A small image super-resolution model, trained from scratch: 22000 steps.
Rows from block 8, named by matrix and row number. Rows with one number belong to one channel. Each number is 128 + 24 x the weight over its row's rms, rounded and kept within 0 to 255. All counts start at 0. Numbers have three digits each. After the name is the row's rms in percent of the matrix's.
# convs0: first 3x3 conv (model.blocks.8.convs.0.weight, 96x96x3x3), inputs 55-59, a 3x3 kernel for each
# convs1: second 3x3 conv (model.blocks.8.convs.1.weight, 96x96x3x3, transposed), outputs 55-59, a 3x3 kernel for each
convs0.6 081:131138129116111094115116109123123121129123127131123126131164102116146127185202118126134146139145139129147146133123128131123123132121124
convs1.6 087:126124127134121111145138121128128136125137138126130140100135118110163114104084051119119109115119117116121123137133140139134138136135139
convs0.7 126:123116087117134133133136131123125117128128121127126120116125133145197116123119085108112131130123132112119126131123127134126125132140130
convs1.7 125:118123121106108112135137135116122122115125122118128123099088095117048099125149156132132130129128122124123125120122125121125125121122119
convs0.8 064:115121098117112074118120102114112116119116128115118118182165175152155195202181187144142148139147135144138132121126121115113112115114106
convs1.8 068:142138136116114118127126121119139146116137135116137135193199166197218193165171140100114109110118114098105111116112117120125117121120121
convs0.9 086:138156115148150108137135128128121121119124128123121122140161162110127156173161135136140127145147130146139132135129125130137119125128126
convs1.9 085:121113120119111107132118113139146144134138134128140139128124136153177198138083092113116111111115110100111115146141143146139145146147149
convs0.10 077:153143117132143138119135134112117118114114121115112119119136093145145106172155128123128142120127153121123149134130133135136138131138138
convs1.10 075:134140136135141140136143138137142137144150137149154144193182200172144188150127169108120117110112119112111112119117121115122118123120117
convs0.11 077:142115153133105138109107120121127121121123119127126126081103076115121107097116103108115150096115156113123147132136130135130130141133136
convs1.11 072:145146146132141142126137140134143154139147147150153147095097104107101108104110130123121124128122128128123138113118112113117113114110110
convs0.12 078:137132115138111102132130109127132126134129128132135119107165157114186182168189113124136145124134135127132122121124124121123123122127128
convs1.12 081:114114119125111105145141132125128115118125109115130113147164136179158143151129106120122121123125109119118112113110110109107116105110110
convs0.13 114:162147131113126133123138156127126126125129121128125124169181174120180148091088112098147139129143142131131136132133132134125127133135139
convs1.13 111:126133130138141140132140139130118119127119122121123130187209098184115164172142115126116119123126123121119115103105111102101108101102107
convs0.14 076:132122142121107112132123115115114131119118136111112117096095097125127104189206126159151135138158132132144117117126120124123118122121127
convs1.14 081:102109116121122121123130119131151140141150145137150137158154150137169170144126144111117109111114112103112112111106113109106108112112107
convs0.15 052:132124133140100095115121113138126122121119123123117122151125134130134182126154187134142136129130133124118130113121121109124122120114109
convs1.15 052:161136139133125117130112111117143137126146135125150145145118100143147123137127108104108119102110114107108111128130127132128128134135138
convs0.16 126:122127102108145133130145134110122131125121123135127124121102122110108085139122090113097112136113120136121114136130118139128117137139120
convs1.16 134:103100114114109113127114118124116129127116122132116123124095094111096109109107100127133133121129132121126125121116117123121117122122120
convs0.17 122:132143151155158146138142137133136129128152129132142129156101135123138174071115140122133134106126140115129152126128136123133135128138143
convs1.17 136:132130123132128127116124129122117125120108120119114118179153175198146157177210128132128131138130134139131131105106108107109107109104104
convs0.18 108:128143115123173122135141133130142130137138121129133121144122115140140110138129103115106107126110112134112110122121119121110120119135121
convs1.18 122:111111106115105108127115118130107112124101113121109112127105100113083089118115102124134138124136127124133130130128128127127132128127123
convs0.19 085:129115135121101112116114114121116121115113122115120118125121104138121140172146135117126136100113128104116124108113116105109117106108116
convs1.19 085:152154153134136134137139137148153154150144143138147150159163145174179153162161140110115124119123126110115119123125128122124124121126126
convs0.20 065:147143116134141114133137132118116115112126134118137137133126146151112121158127125123118104125112105118106108121119125121120119128131121
convs1.20 080:102107114104101109106110121138115101117104099108093108111109109106100094098104101142132128138133146133137142112114119121119121123118117
convs0.21 083:116116106118136111126119117133133130128127126129128130159141121141048117162167093132116115138125117132119113122122125125125120121127123
convs1.21 094:120122128117109117115116119115132133113134130119137134122073175078190156094107109123130121124119118117125119125123123127123126125120126
convs0.22 097:125122134126126119126125109112122122123129129126131132170149113120149121107140124109102120112110118126126129129128122134126116131124119
convs1.22 123:110110118114108112111109113126122122120125128117122128110112122103071108101072077130130130130130128134131133115120120123118120124121118
convs0.23 097:151140150146125161160151134134131126133131130138132132131141139064148117069175112100117127115122123116127114135138127144134122137123120
convs1.23 107:112100101104096096110106110126105097120108106118114114118084090114081087121093053137130127131126128133129131107106106111111112109107105
convs0.24 108:163139146142123132121131115127135128124123131132134127126109060126068094124124131112120141112115143108119127137135121135131119145140134
convs1.24 101:124131139137126134132127131124141144123141149122135141118132133117167143139130146130131131136130135137130132121116116123119119123125124
convs0.25 110:119129153122122154123119128122122125119118123119116124139134111122145129038095131115109125089089121108112138122125122125123130126122123
convs1.25 094:126126122117130138105109125140139139139144140145133138094098141114089110119118100129113127129113127135117128117117121123121122122124124
convs0.26 095:136112139139116130124123127123122127126123130120121126118138115092130137103154144125121133112115133114131132121124131119118128116111119
convs1.26 109:136140131139146147123136131133130139139136139138137143126115144139102138146113103124113117120111126124112119122122126132132127131131129
convs0.27 127:153122167135132138132129132133138129129146131135138126121123117112151167127185112107116126106107124115119120132144132134132137135137139
convs1.27 114:134136131138140135133139145117104117112108126121118130148117134160099117154155104133133139134133132141134128119123124120121128122122123
convs0.28 085:128136127131117112129128125120109127113110130118113132142178168117118186159175171156160138152154142139146133120122122114107115113107122
convs1.28 092:138136144123127126137130128141160164145156155142150146108148119179227143171124069114116119115118116111112117150150150157150148151155151
convs0.29 118:110137107114132121117112120127126125129130129125129130121137111145110110156083081138132131135133131141123141124121119117125127121132132
convs1.29 106:111110112126118119129119118131141127137143128135140122060091099097114122122107100123124122120127124122123118128128130128124126125128132
convs0.30 121:125132103123153137138142146126121123126129128123124126183155151154143130161120137153134117151144123139128128132127127131128133124138138
convs1.30 114:120119124111107118134121128131139124137140126131143126143197155141145174113128114111122111108113106106112112114118118119116121115114119
convs0.31 097:135127164148116136139142126120123121119120123121121126106099090088102099086111072110114146115118137108122134134144131135140129147139136
convs1.31 088:136112125120101104121108119123142144127145143129139140110137146127142131138124123134128125133127128131123130131134139138139143141140142
convs0.32 079:129149110142168152150150146139131129142144130143147135158148142165144107088177153134099098131112097138116112120118119113122125114125128
convs1.32 084:111106112105095105111097112128116099127111100128108103089066210045105107063091074127125126127133120126131124120117120112121113111111119
convs0.33 098:108114135102127134120115131119137129121129121123120117079082089115096108112101105135113139111118132127119135106101102104106115112113118
convs1.33 116:104111120121119126121125135147141136140133123133126123106101105093080082082080117123114118115123122114121123133138139138141136140140139
convs0.34 094:115112119126115110110112114120131124116123120117112111096101072135119101156110113115105115105102122106106113113112120109111118123124121
convs1.34 088:130130134133134124148144137135147141139153147140150145129160110161122100154098093118120113115116118106109120131138132133138134135138137
convs0.35 088:125139103123145148145149154121132129124128123124123125181138152141174134092067108116134119132126127141126135137134134138136134135135136
convs1.35 081:125125117112124120126130129130123133129126131136124133115129100111081099121128085133125124125120119127129125110106106109113111107110105
convs0.36 092:122126148127124155124122132137134135137129128129124129103083062115096069043063122101107122091093126104107125107118112108111117119115114
convs1.36 104:128115110127116115124119118140136133144134125142131120089074098102073071128118098126119135128127139128131130131135139139142139137138140
convs0.37 076:107138103099134115135136138117116129114120135115133139120151142106132127128141120128119103133121110143121114120113123121118121114122122
convs1.37 077:097102100113104106129124122139128127139121124131121125094085101099093088095093084128127126124123114122119116131137136136137140134138138
convs0.38 140:119140108123136115121111130116133123117142130113132117105100095146122125123090138132125111121115118120111131110110119108120122113114127
convs1.38 130:126130123120121112124115108121123126117121126119121130085059125117109147143144149126129129127132124126126119135138138135141136140140137
convs0.39 102:138153115117121111120123115111112119117113127116115122142127133130112133135115148127135131127128143119117134138136141143143132147140129
convs1.39 110:122121126105097103114106104119135133123138133130136134114126104110142128111114106121135129124133130118128127118117118117121120124123122
convs0.40 122:104132108127152116122131131125125128125124126123125127130121085130128094073063153115111104116105106114117124122120127119118132116128123
convs1.40 125:124117116124126114124111099138135122138133120135133124058115150116092099117106090113121121109121124109116114123128126126128126129127123
convs0.41 093:151137138144099128125114117133121129130124137129136142129109102142122139108133110136138146139126148121123148124131121126127115121120111
convs1.41 089:137138133114118113116118117129148140120148144117145142118122151142152134150153128132129127133122128132116122123119118120120122120123127
convs0.42 105:145139116141167136148153147133133131134133132132128127141115126113103087176144099140114112150135114141120102132127129137134134135136136
convs1.42 096:102101112107104106130125121131136120134142122127140135146109055085115104076090074108119109107110102111110111113114110112112115113113109
convs0.43 109:128133119118130112132143120117111133118109132120125132105112126113111091156128082110123116141136120143144106134130131138130133135136128
convs1.43 094:099093106119114117133127128135129124139128120135119107109090066102095112097084071129120125123111122128111115117121125114118119122122125
convs0.44 148:111132110131157132129140138121127124124126124123125119118129136145162121115119123123105099124107109120113123123118128116114125121130123
convs1.44 128:127126119130129127117108111128126128136126126133126118074085154152085105163155137125131133125127118122127114121123122129125125127125120
convs0.45 088:118147124139159122131137142127121120127124122119120127152127115109122156071089140137112097124113110137114126117114124115116130115120118
convs1.45 083:106102103114104105109096101143143133149141126141132121097103102100085083099084051107109117110113119110115111109113111112109110115112118
convs0.46 074:135155127128127101122106101116115124122119122122120119152136133148146169120133153148141136153142130145133137119119119117128132116134134
convs1.46 073:138125131115100110117109108122151148136153147134155146161180159172214180158173141128132133127136152129125135111116117119119113118117120
convs0.47 085:143132144148136151138132119122130130122124127116124131182190145160196131091202163116112123115104121125125126122127122122121114128128113
convs1.47 096:102106118112108116098097107129112104118112117118112121193165188137131122095108083137135130134134137140142139114117118120123120120121117
convs0.48 094:143131144131117161128121122124126135140134135136132143163122142165147136122131101126133128126136136138144136129130125125122125118110121
convs1.48 091:100109113102125132109119137116107110115109115123115110135134125132118088122137078135122117124108114127114117109108107108114102108106105
convs0.49 116:119116095112148127117133129117131129125132123122132125125135132134138118163123098122118119135122124127120122126119124127117129124141126
convs1.49 109:122138135125121130141141146125118120128120123123123127196187154175144143123121166132126124118122123116126120137143140134140135138136138
convs0.50 082:122121117114145127130137132120125129128135123127131127187161159102183134107155150117101116119106118125115115125129113129119113123123115
convs1.50 106:114111114113105114117106118131120112126120116125125119115108110086045098077073076131136130128131128133134131127120123126119118123120118
convs0.51 099:138133134133103126127116107120115126123118131123127135135129102141134144193171116130141147127136145119138136118127125112114113110104108
convs1.51 092:117118126110112106131125115123127135126135137134139146157179129174222163176173122123121119118115114116107117125132133128133130132131135
convs0.52 097:127156116114128094111109107108111127118121124117125122130135127148145142185144145143148127142137129152145134135127129137126119119120121
convs1.52 100:115110120112107103130124115129136130121131139123132136137172156158176163140133123117122122122125127124124123121128126118128125119129123
convs0.53 129:131129151153149154135138135129134129133135130133137131152115109135130113097085121121133142111110133111127155125137133121136143120137133
convs1.53 118:147137130137140130129130128116108122119107124122117127123129155125113141129161128134133131137134132136133126116109119123119122125122117
convs0.54 083:125116130150121109116117113123122116122118114117118119138119069095125138113137127131137156121118142116131147149152146154154144138134132
convs1.54 082:156151157127132134126127123118133141125144148120131149153167132161174158120120115124119122125116119127123130142141141140139143141136137
convs0.55 078:132157129150128100141128117129117125122123122117114123162148142143154189152136143133140131136144124125128122140141133131132127122120123
convs1.55 080:125114114119102101130119110129147140122146138122140132134157151171194178170119076114119117112121116111115117139147148139144145145144141
convs0.56 120:143124109103123116120130139128131128128130126135131129128157171154120107138104104116116124118123123119119120134130130138135128143144145
convs1.56 127:132140140146151145139150140120126121118127121124128130118118124111137133131128139126137149133142141136138137112110111111109110110109108
convs0.57 079:131128131141148160138151152129129125128130122126123127128084080118130086038066102112104121116106126118123139135134134139142144140147137
convs1.57 083:133137127121121128130133144140128132141128131141126123113114130096057084096109091130116123128113126132132129099106114106105106106103107
convs0.58 073:149141132143134116122129125115111117129132126138139134171127121159125141134110116158151153159152152139155159125126129126129126107110112
convs1.58 072:144133133114108111111105108103115121106120120113130135135153139155184172148155134130135130124127133135145142116122121122128127116116119
convs0.59 070:139144140150131119125135132121123123115118124123119121145108108112080104052078116122122127117119136114116141129128129130129118124122117
convs1.59 078:134121132118114109120102104129150151137146145138137137106136143130160144133126109113122126116120129116125119133127133126127133128137135
convs0.60 099:139114110144130141146147138129127122131130124133126132118150092109130094135130100123143148141140132126133127134140132141135127139143135
convs1.60 113:116112117105101107133131128137132122137135123129131126147157075143144099106117099121124130119116125117108118109111116109108110113109112
convs0.61 070:129145116147145104126128114128129126132130133135138129117102104137075096127112128128130137136132126126123123126128128130129116127126121
convs1.61 076:133128134114109102121114103119120122113127125118132128131134136130150119123109113113130128114128123109122128136139133138141139141140136
convs0.62 082:125147126141159129137136137114112121108119122122124126121069113142090139181152149147114095140117107149119113124119123121127128129133121
convs1.62 085:100100102116093101134111106144157141152151137150156141123123162129115111121060048103109109106113109113116114114117114115114112115113113
convs0.63 116:132130111117159111125145139127123115128121112131121117110137146148150141115124105107111117118116114123109117136130131147137130146149140
convs1.63 125:127124128130118117129116115121130124121129120131135128113115118129079104188123149134142150134141149132144135117117113118118115118117115
convs0.64 102:142131134123114104117112103120125122111117125112126121143147117115118154177174141137143136120136138111130134137130129130125133123120145
convs1.64 112:125130130113110123125126129126135141128141146121139150109168135141205169145125127127127119132120121132121120123128126124125126131133131
convs0.65 104:123146118133167112129146151122120119119120117119118117154203147114142129083109119121094083117099094124104103129129127131122136133133125
convs1.65 082:113110106127118115114111097141140133138138122143142119104092149105087117119082091119122123119125125122133124103105103108105110109107109
convs0.66 135:130158122150161163147136145126126124129134128127130121150118132145138133089101137135137129129118138130122152139143137135148147126147138
convs1.66 128:124120111116115113119117128121120109118119115115118110158117189168127148149179153142136148139136140145141140114112117116112114114112115
convs0.67 078:135139147096114125134124136114113125123122134127131132112159166118152139108108110115121118123120125138126111132125122124122125131127124
convs1.67 084:098106108110112113111117119118107105119111105121110112121097093102079088106091104129130121123123122123131121123118115120122117120120119
convs0.68 105:129162149145152106142134134119126130117121133109124125078066140115057114142113118125116116126123118137131118130130128124131119127123120
convs1.68 090:096093097122107108125120119133125123125124129124123129141075087136128086099098106119117114117117113112115115136136140136132138135133137