config = dict(
    model='image super-resolution model',
    image_size=48,
    horizontal_flip=True,
    kernel_size=3,
    stem='single',
    beta2=0.999,
    batch_size=48,
    epochs=25.0,
    lr_schedule='cosine',
    final_lr_fraction=0,
    warmup_steps=2200,
    weight_decay=0.04,
)
Rows from block 3 of a small image super-resolution model, named by matrix and row number. Rows with one number belong to one channel. Each number is 50 + 15 x the weight over its row's rms, rounded and kept within 0 to 99. All counts start at 0.
After each channel's rows are labels from the 100 images, of 14976, where the channel reaches its highest value: "patch colour" is the nearest of a few named colours to the mean colour under the peak. Only what is clearly more common there than usual is listed. The data: capsule endoscopy frames (Kvasir-Capsule).
# convs0: first 3x3 conv (model.blocks.3.convs.0.weight, 96x96x3x3, each kernel summed), inputs 0-47
# convs1: second 3x3 conv (model.blocks.3.convs.1.weight, 96x96x3x3, transposed, each kernel summed), outputs 0-47

convs0.33:40 34 56 40 49 76 61 45 85 34 25 65 62 26 59 55 34 37 47 45 80 53 42 38 42 47 60 50 66 54 99 42 42 53 64 29 69 44 67 44 47 67 38 49 48 41 54 64
convs1.33:43 50 52 61 25 70 46 64 37 49 50 43 50 81 35 62 73 52 16 72 45 41 72 56 43 51 44 52 78 59 58 67 86 37 57 48 56 58 33 12 58 49 87 31 65 58 40 79
patch colour: black

convs0.45:55 58 62 37 41 35 43 55 56 10 64 43 54 61 45 42 43 56 50 67 53 55 67 47 77 65 44 44 68 46 39 51 74 45 67 66 48 48 39 13 26 67 78 47 64 46 68 25
convs1.45:35 57 36 51 41 34 40 19 35 47 43 50 32 53 39 54 54 28 75 25 51 18 60 39 38 37 53 26 69 32 46 41 60 39 43 33 50 24 50 21 83 52 36 51 36 57 21 46
patch colour: white; pink

convs0.78:38 55 61 53 05 43 55 55 74 35 42 49 64 43 44 56 25 74 57 69 24 29 72 71 55 43 48 57 54 53 37 60 47 19 45 68 44 67 44 34 29 56 44 63 36 54 44 22
convs1.78:57 54 54 34 56 49 30 57 37 68 64 44 46 48 42 61 35 24 50 49 10 40 79 16 62 26 54 39 43 47 41 66 52 12 67 41 49 52 48 53 70 52 87 35 62 36 45 29
patch colour: grey

convs0.94:36 55 50 48 67 45 47 42 30 22 12 50 12 30 59 32 43 10 58 58 35 46 62 80 87 50 45 44 66 48 72 60 53 59 61 32 38 66 60 54 36 50 52 50 66 46 44 38
convs1.94:62 53 38 56 53 51 35 61 29 65 48 51 45 71 44 34 52 00 49 30 58 32 44 47 62 46 63 43 75 52 38 61 72 34 53 47 62 50 37 65 36 50 36 57 59 69 35 48
patch colour: pink

convs0.3:34 47 38 30 62 39 51 35 18 31 28 46 30 58 51 48 31 51 54 44 60 69 26 66 44 19 51 42 62 42 46 32 30 26 44 41 45 63 40 74 60 42 52 46 28 44 45 44
convs1.3:34 49 31 61 35 64 51 53 49 26 32 45 42 26 64 60 09 57 39 41 36 56 63 50 52 48 36 58 36 44 50 44 24 29 33 51 33 55 52 45 25 47 28 55 37 53 50 59
patch colour: white; pink

convs0.52:29 48 56 61 44 59 44 70 47 68 49 64 61 52 63 58 26 47 56 66 73 55 46 47 55 47 64 62 99 65 26 65 42 40 66 55 66 56 61 18 54 62 61 58 85 61 45 48
convs1.52:53 29 53 57 68 67 37 47 61 37 58 58 39 29 52 37 53 20 28 72 37 58 30 40 68 62 52 42 50 52 44 45 26 50 62 64 64 32 56 41 38 43 54 36 33 67 79 22
patch colour: grey; pink

convs0.62:74 50 36 61 39 37 58 43 42 52 47 41 56 58 10 40 72 32 49 27 37 63 49 44 11 57 51 32 34 44 24 34 43 69 54 52 48 44 62 58 50 33 31 30 62 43 57 68
convs1.62:35 52 35 70 34 54 45 51 19 34 39 38 48 50 25 32 40 35 66 43 28 26 21 53 44 34 39 48 35 38 34 53 46 22 14 37 23 66 34 54 48 41 44 46 32 64 31 29
patch colour: pink

convs0.27:70 63 51 52 47 52 53 64 59 58 58 41 47 52 26 63 75 34 71 57 31 64 45 54 41 59 67 50 40 60 30 60 41 74 58 33 59 51 59 26 39 53 37 35 60 63 69 65
convs1.27:39 35 34 72 31 60 48 47 40 25 36 29 46 51 35 50 41 73 60 24 51 32 27 62 55 49 41 46 45 39 50 39 52 22 21 36 25 54 56 48 39 33 41 54 45 60 37 57
patch colour: pink

convs0.75:52 49 55 35 27 38 42 56 66 16 64 44 65 45 51 32 39 63 48 58 50 42 66 36 63 61 34 44 49 44 20 41 57 37 46 54 31 40 41 32 10 49 58 37 50 36 67 29
convs1.75:23 66 47 59 46 36 30 37 23 32 52 37 60 63 31 60 49 27 76 36 18 25 70 65 41 34 60 37 58 48 39 39 53 28 39 31 53 26 50 25 88 55 40 49 41 74 34 40
patch colour: white

convs0.32:41 52 41 41 61 41 53 44 55 40 28 45 46 55 96 42 44 31 71 46 49 60 28 57 96 42 45 47 55 48 66 32 66 50 54 74 49 25 46 96 51 44 38 53 28 46 49 62
convs1.32:57 67 47 58 56 34 33 24 60 64 51 55 56 79 67 46 51 42 40 24 74 08 38 50 83 67 55 45 62 41 47 37 58 43 56 64 47 59 45 46 47 38 68 88 51 49 35 27
patch colour: pink; white

convs0.18:35 40 47 46 53 31 63 17 42 47 20 53 42 43 64 50 42 47 45 27 57 47 41 63 41 45 49 43 42 35 31 50 55 35 64 48 44 21 42 64 24 48 53 79 00 48 41 72
convs1.18:31 25 50 54 51 43 50 48 56 51 42 59 45 34 19 27 64 60 66 50 50 59 40 51 70 40 43 50 05 39 57 39 43 46 70 41 50 32 52 32 42 16 53 10 38 42 45 22
patch colour: pink

convs0.31:48 60 50 47 65 29 45 28 48 42 27 55 53 60 50 45 53 32 40 31 56 42 53 83 36 42 50 32 67 45 35 37 50 47 60 26 33 10 36 23 10 35 81 46 85 53 53 25
convs1.31:49 45 44 56 46 44 27 38 38 38 52 44 53 51 30 20 36 32 41 15 24 27 65 45 50 53 49 43 52 46 30 42 44 54 37 25 44 63 48 38 36 50 34 38 39 58 28 10
patch colour: grey

convs0.40:75 30 38 55 24 45 53 48 25 42 43 22 58 63 52 40 42 75 58 37 54 48 29 84 54 53 41 46 61 39 37 60 00 26 50 50 43 64 41 47 43 50 40 47 31 33 32 49
convs1.40:35 66 45 53 36 53 35 51 56 28 46 55 51 51 26 41 54 70 48 55 41 67 40 56 64 49 44 50 78 58 40 33 00 46 53 56 63 37 58 29 51 53 81 45 43 64 65 34
patch colour: grey

convs0.61:33 28 48 44 65 50 55 58 30 49 49 43 17 21 60 45 40 64 61 41 55 44 29 95 37 21 60 45 42 38 49 30 43 23 48 44 36 67 66 31 42 57 18 76 29 44 45 54
convs1.61:30 22 54 58 30 68 68 58 30 42 61 69 13 57 46 47 45 82 26 61 36 78 67 41 49 54 27 54 32 47 63 56 33 54 37 43 53 57 39 56 54 44 77 53 25 62 65 59
patch colour: white

convs0.0:49 44 38 42 56 43 64 39 26 51 51 51 32 34 71 39 60 75 33 34 57 46 50 74 30 51 46 53 64 43 68 51 99 32 54 73 47 38 57 58 38 44 74 65 63 48 52 70
convs1.0:41 41 23 38 47 36 36 32 23 33 39 54 46 63 34 42 40 27 50 37 46 29 46 33 73 37 33 37 33 55 59 44 83 46 33 48 46 40 33 72 54 46 25 61 18 61 31 30
patch colour: pink

convs0.30:55 47 46 59 45 46 52 47 61 40 61 40 30 35 00 42 59 43 54 42 40 60 63 44 31 60 41 40 45 41 59 46 99 51 50 37 46 39 64 60 48 48 32 35 66 38 47 63
convs1.30:53 39 23 47 41 50 39 49 23 45 71 31 29 56 19 37 40 40 74 45 37 40 72 40 60 33 46 50 69 42 46 63 90 25 16 28 46 43 37 68 66 33 48 45 23 52 36 39
patch colour: grey; pink

convs0.65:37 57 55 46 63 43 45 48 41 57 48 19 45 59 34 52 48 55 53 47 44 44 40 74 36 23 69 51 66 43 35 59 33 34 53 53 65 28 44 61 40 44 47 44 37 46 48 55
convs1.65:52 43 49 42 49 47 37 43 54 43 53 36 09 24 37 35 60 58 32 50 38 61 46 24 45 27 46 53 57 43 57 22 45 51 55 48 48 26 47 34 24 08 46 33 50 28 54 65
patch colour: pink

convs0.22:23 50 40 63 62 50 58 44 62 52 41 53 38 58 49 55 53 41 36 34 59 28 58 44 49 36 64 46 74 44 53 46 42 62 46 37 53 40 40 62 56 65 35 72 36 55 66 61
convs1.22:33 54 40 40 52 53 58 47 51 58 43 42 24 67 40 33 48 47 62 61 55 66 68 38 83 35 36 58 64 37 34 16 64 40 68 51 40 42 44 48 51 38 79 52 58 36 55 00
patch colour: grey; pink

convs0.59:62 46 36 57 48 31 51 44 24 30 30 12 38 67 15 41 53 43 26 32 62 59 46 54 46 47 35 33 45 41 44 37 93 49 57 15 54 35 64 60 43 37 40 35 55 50 55 52
convs1.59:36 29 35 46 31 34 47 35 29 53 42 42 51 19 44 46 46 56 50 52 42 36 43 00 51 37 39 50 56 39 33 49 64 49 39 35 33 57 32 60 56 40 31 32 53 57 22 42
patch colour: black

convs0.28:38 60 49 31 46 48 54 45 43 79 57 55 41 45 69 50 61 52 38 62 52 63 67 61 63 36 56 55 74 52 46 53 70 40 64 99 49 39 49 25 49 40 74 71 78 54 65 09
convs1.28:54 59 18 45 64 58 30 35 73 62 60 61 44 41 34 42 57 30 55 25 18 43 34 52 58 37 69 43 38 16 68 30 45 48 51 48 54 48 43 38 44 56 40 59 26 54 16 25
patch colour: white; pink

convs0.64:39 48 56 46 57 59 58 64 58 63 48 51 48 26 75 40 36 61 69 32 65 57 38 81 64 33 63 52 52 52 34 58 25 48 62 65 43 56 62 45 49 80 44 87 50 58 48 58
convs1.64:45 28 54 67 31 62 50 60 64 59 52 43 45 33 57 34 57 94 43 78 42 49 36 29 46 68 47 54 26 43 69 37 00 53 50 64 50 59 35 37 47 40 72 42 56 56 69 22
patch colour: grey

convs0.38:70 65 37 59 53 58 57 50 08 66 43 42 78 62 59 50 61 30 37 48 53 68 37 65 29 52 67 48 47 59 40 47 54 64 54 58 60 42 42 48 49 45 50 23 30 48 74 58
convs1.38:38 58 48 73 43 40 48 36 83 40 48 45 48 64 66 67 23 57 44 43 54 35 66 58 26 56 40 43 40 38 33 36 51 34 59 52 32 68 62 46 48 56 88 40 56 55 33 05
patch colour: white; pink

convs0.47:22 58 50 46 79 50 46 42 33 39 56 63 28 57 65 44 57 45 76 25 44 41 38 74 39 34 49 56 36 49 34 48 61 39 37 66 71 11 50 69 44 52 36 74 43 56 40 50
convs1.47:45 53 46 42 52 61 50 48 71 48 38 51 54 24 29 16 58 72 66 48 21 71 70 42 72 30 37 55 31 35 64 11 55 61 53 69 47 43 52 57 44 36 56 31 42 45 51 55
patch colour: pink; white

convs0.46:39 61 64 39 55 56 59 52 57 70 50 69 37 62 46 59 50 62 52 77 33 64 75 61 74 53 74 76 72 51 46 54 84 46 71 59 73 58 55 45 63 45 54 59 33 55 63 73
convs1.46:47 41 36 39 45 26 47 30 38 62 38 55 43 31 24 33 41 76 31 34 44 34 49 39 65 44 32 48 59 40 44 24 67 57 30 79 46 48 39 38 29 60 29 54 48 52 41 29
patch colour: pink; white

convs0.66:40 56 61 42 56 43 59 40 40 11 53 71 44 64 59 52 52 04 44 61 34 33 53 57 67 57 51 52 00 34 81 48 25 49 70 54 48 46 58 45 50 49 42 81 76 57 66 29
convs1.66:43 33 30 56 37 41 50 35 38 35 23 54 51 21 50 41 54 25 40 17 39 27 36 22 56 42 47 36 23 33 51 26 40 47 37 40 39 28 53 28 53 49 49 62 54 63 24 53
patch colour: grey

convs0.42:28 27 27 54 43 39 38 38 25 43 36 48 55 60 54 37 37 45 60 39 44 56 25 61 60 17 43 31 77 41 48 44 60 25 44 49 50 52 38 52 26 37 52 81 67 39 29 44
convs1.42:53 42 51 58 64 66 35 47 61 38 37 50 28 37 43 23 58 85 57 57 22 66 33 51 73 59 54 48 56 55 50 41 35 66 58 45 69 21 46 46 34 55 69 52 39 76 75 40
patch colour: grey

convs0.44:41 51 46 49 26 55 51 55 44 65 47 48 27 59 23 53 59 64 32 61 25 51 57 65 25 56 57 55 07 34 55 52 42 52 59 71 33 44 48 12 46 54 85 18 26 54 62 47
convs1.44:34 46 39 49 37 48 41 36 43 33 33 44 25 36 27 39 49 41 53 25 46 31 32 36 41 41 46 43 28 34 31 42 40 17 30 52 30 43 60 39 41 44 20 35 31 47 24 30
patch colour: pink; white

convs0.51:26 37 52 43 35 54 35 63 59 41 27 44 81 51 74 43 50 63 74 55 37 59 40 44 52 81 52 52 78 48 40 50 91 51 37 75 35 78 50 36 19 58 40 42 49 45 60 52
convs1.51:57 51 46 61 61 54 26 56 61 71 90 70 47 56 47 31 56 65 52 49 25 55 40 71 35 35 58 45 31 42 59 61 45 52 48 57 60 53 56 15 71 57 58 65 50 61 48 55
patch colour: grey

convs0.21:07 60 54 43 45 47 43 52 50 64 38 50 56 46 20 43 39 27 30 56 51 58 37 35 18 60 49 47 48 51 42 49 53 62 78 46 49 30 58 76 56 68 63 59 55 56 73 58
convs1.21:57 56 36 49 46 47 38 46 35 59 55 42 47 64 54 61 43 00 50 31 50 18 57 67 59 24 45 41 61 33 34 44 53 26 62 66 62 41 29 32 59 54 53 23 39 41 31 19
patch colour: white; pink

convs0.36:28 52 49 35 64 57 51 54 44 43 55 56 99 56 54 54 52 47 81 64 50 61 72 43 55 53 66 50 71 60 55 48 59 63 77 61 53 46 44 58 56 53 82 50 89 68 64 41
convs1.36:52 38 34 40 54 43 38 62 50 32 49 50 52 15 41 13 49 13 58 32 28 37 37 75 62 21 43 52 48 38 49 48 61 28 32 55 44 32 58 51 53 47 56 44 35 66 43 41
patch colour: white

convs0.6:51 60 63 58 48 57 63 63 53 65 52 63 59 79 73 58 27 46 54 64 53 51 67 58 80 53 67 58 79 49 23 72 13 41 74 44 53 62 64 52 58 53 66 63 76 55 56 45
convs1.6:44 30 44 50 40 55 51 64 25 36 69 64 56 22 32 19 74 00 42 49 27 61 37 32 65 34 50 46 24 36 34 33 09 36 37 52 40 46 44 60 45 41 50 38 42 66 61 41
patch colour: pink

convs0.82:42 58 54 39 56 45 60 35 37 49 40 41 37 46 45 61 60 60 57 51 27 65 55 00 69 61 66 50 29 35 62 34 78 43 55 60 64 37 44 27 52 40 36 53 40 65 51 36
convs1.82:39 38 41 62 33 43 53 44 42 36 30 47 42 55 51 53 44 53 53 17 36 33 34 10 29 50 43 39 49 32 48 38 68 48 34 52 33 40 51 50 38 46 24 43 44 59 17 53
patch colour: white; pink

convs0.26:31 41 45 56 51 34 39 58 49 40 28 67 40 62 60 29 25 43 63 35 63 30 36 55 41 30 51 39 57 49 28 67 50 33 46 61 51 50 42 56 45 33 46 72 52 44 49 61
convs1.26:46 50 46 46 51 61 36 60 59 48 45 45 14 49 50 29 56 49 53 53 34 71 36 53 56 61 55 55 40 53 47 41 04 68 62 52 68 41 58 45 51 61 67 41 50 67 73 22
patch colour: pink

convs0.87:44 39 53 40 59 44 54 41 74 53 40 82 03 45 38 46 46 46 44 66 52 54 46 68 63 32 38 43 03 47 58 53 56 43 63 70 36 27 55 61 00 47 41 64 17 42 52 28
convs1.87:44 52 54 78 72 48 52 65 30 55 69 69 17 81 42 23 46 60 80 27 39 36 59 50 57 57 68 43 58 62 25 50 70 63 96 48 59 43 36 60 29 60 23 37 64 52 54 39
patch colour: pink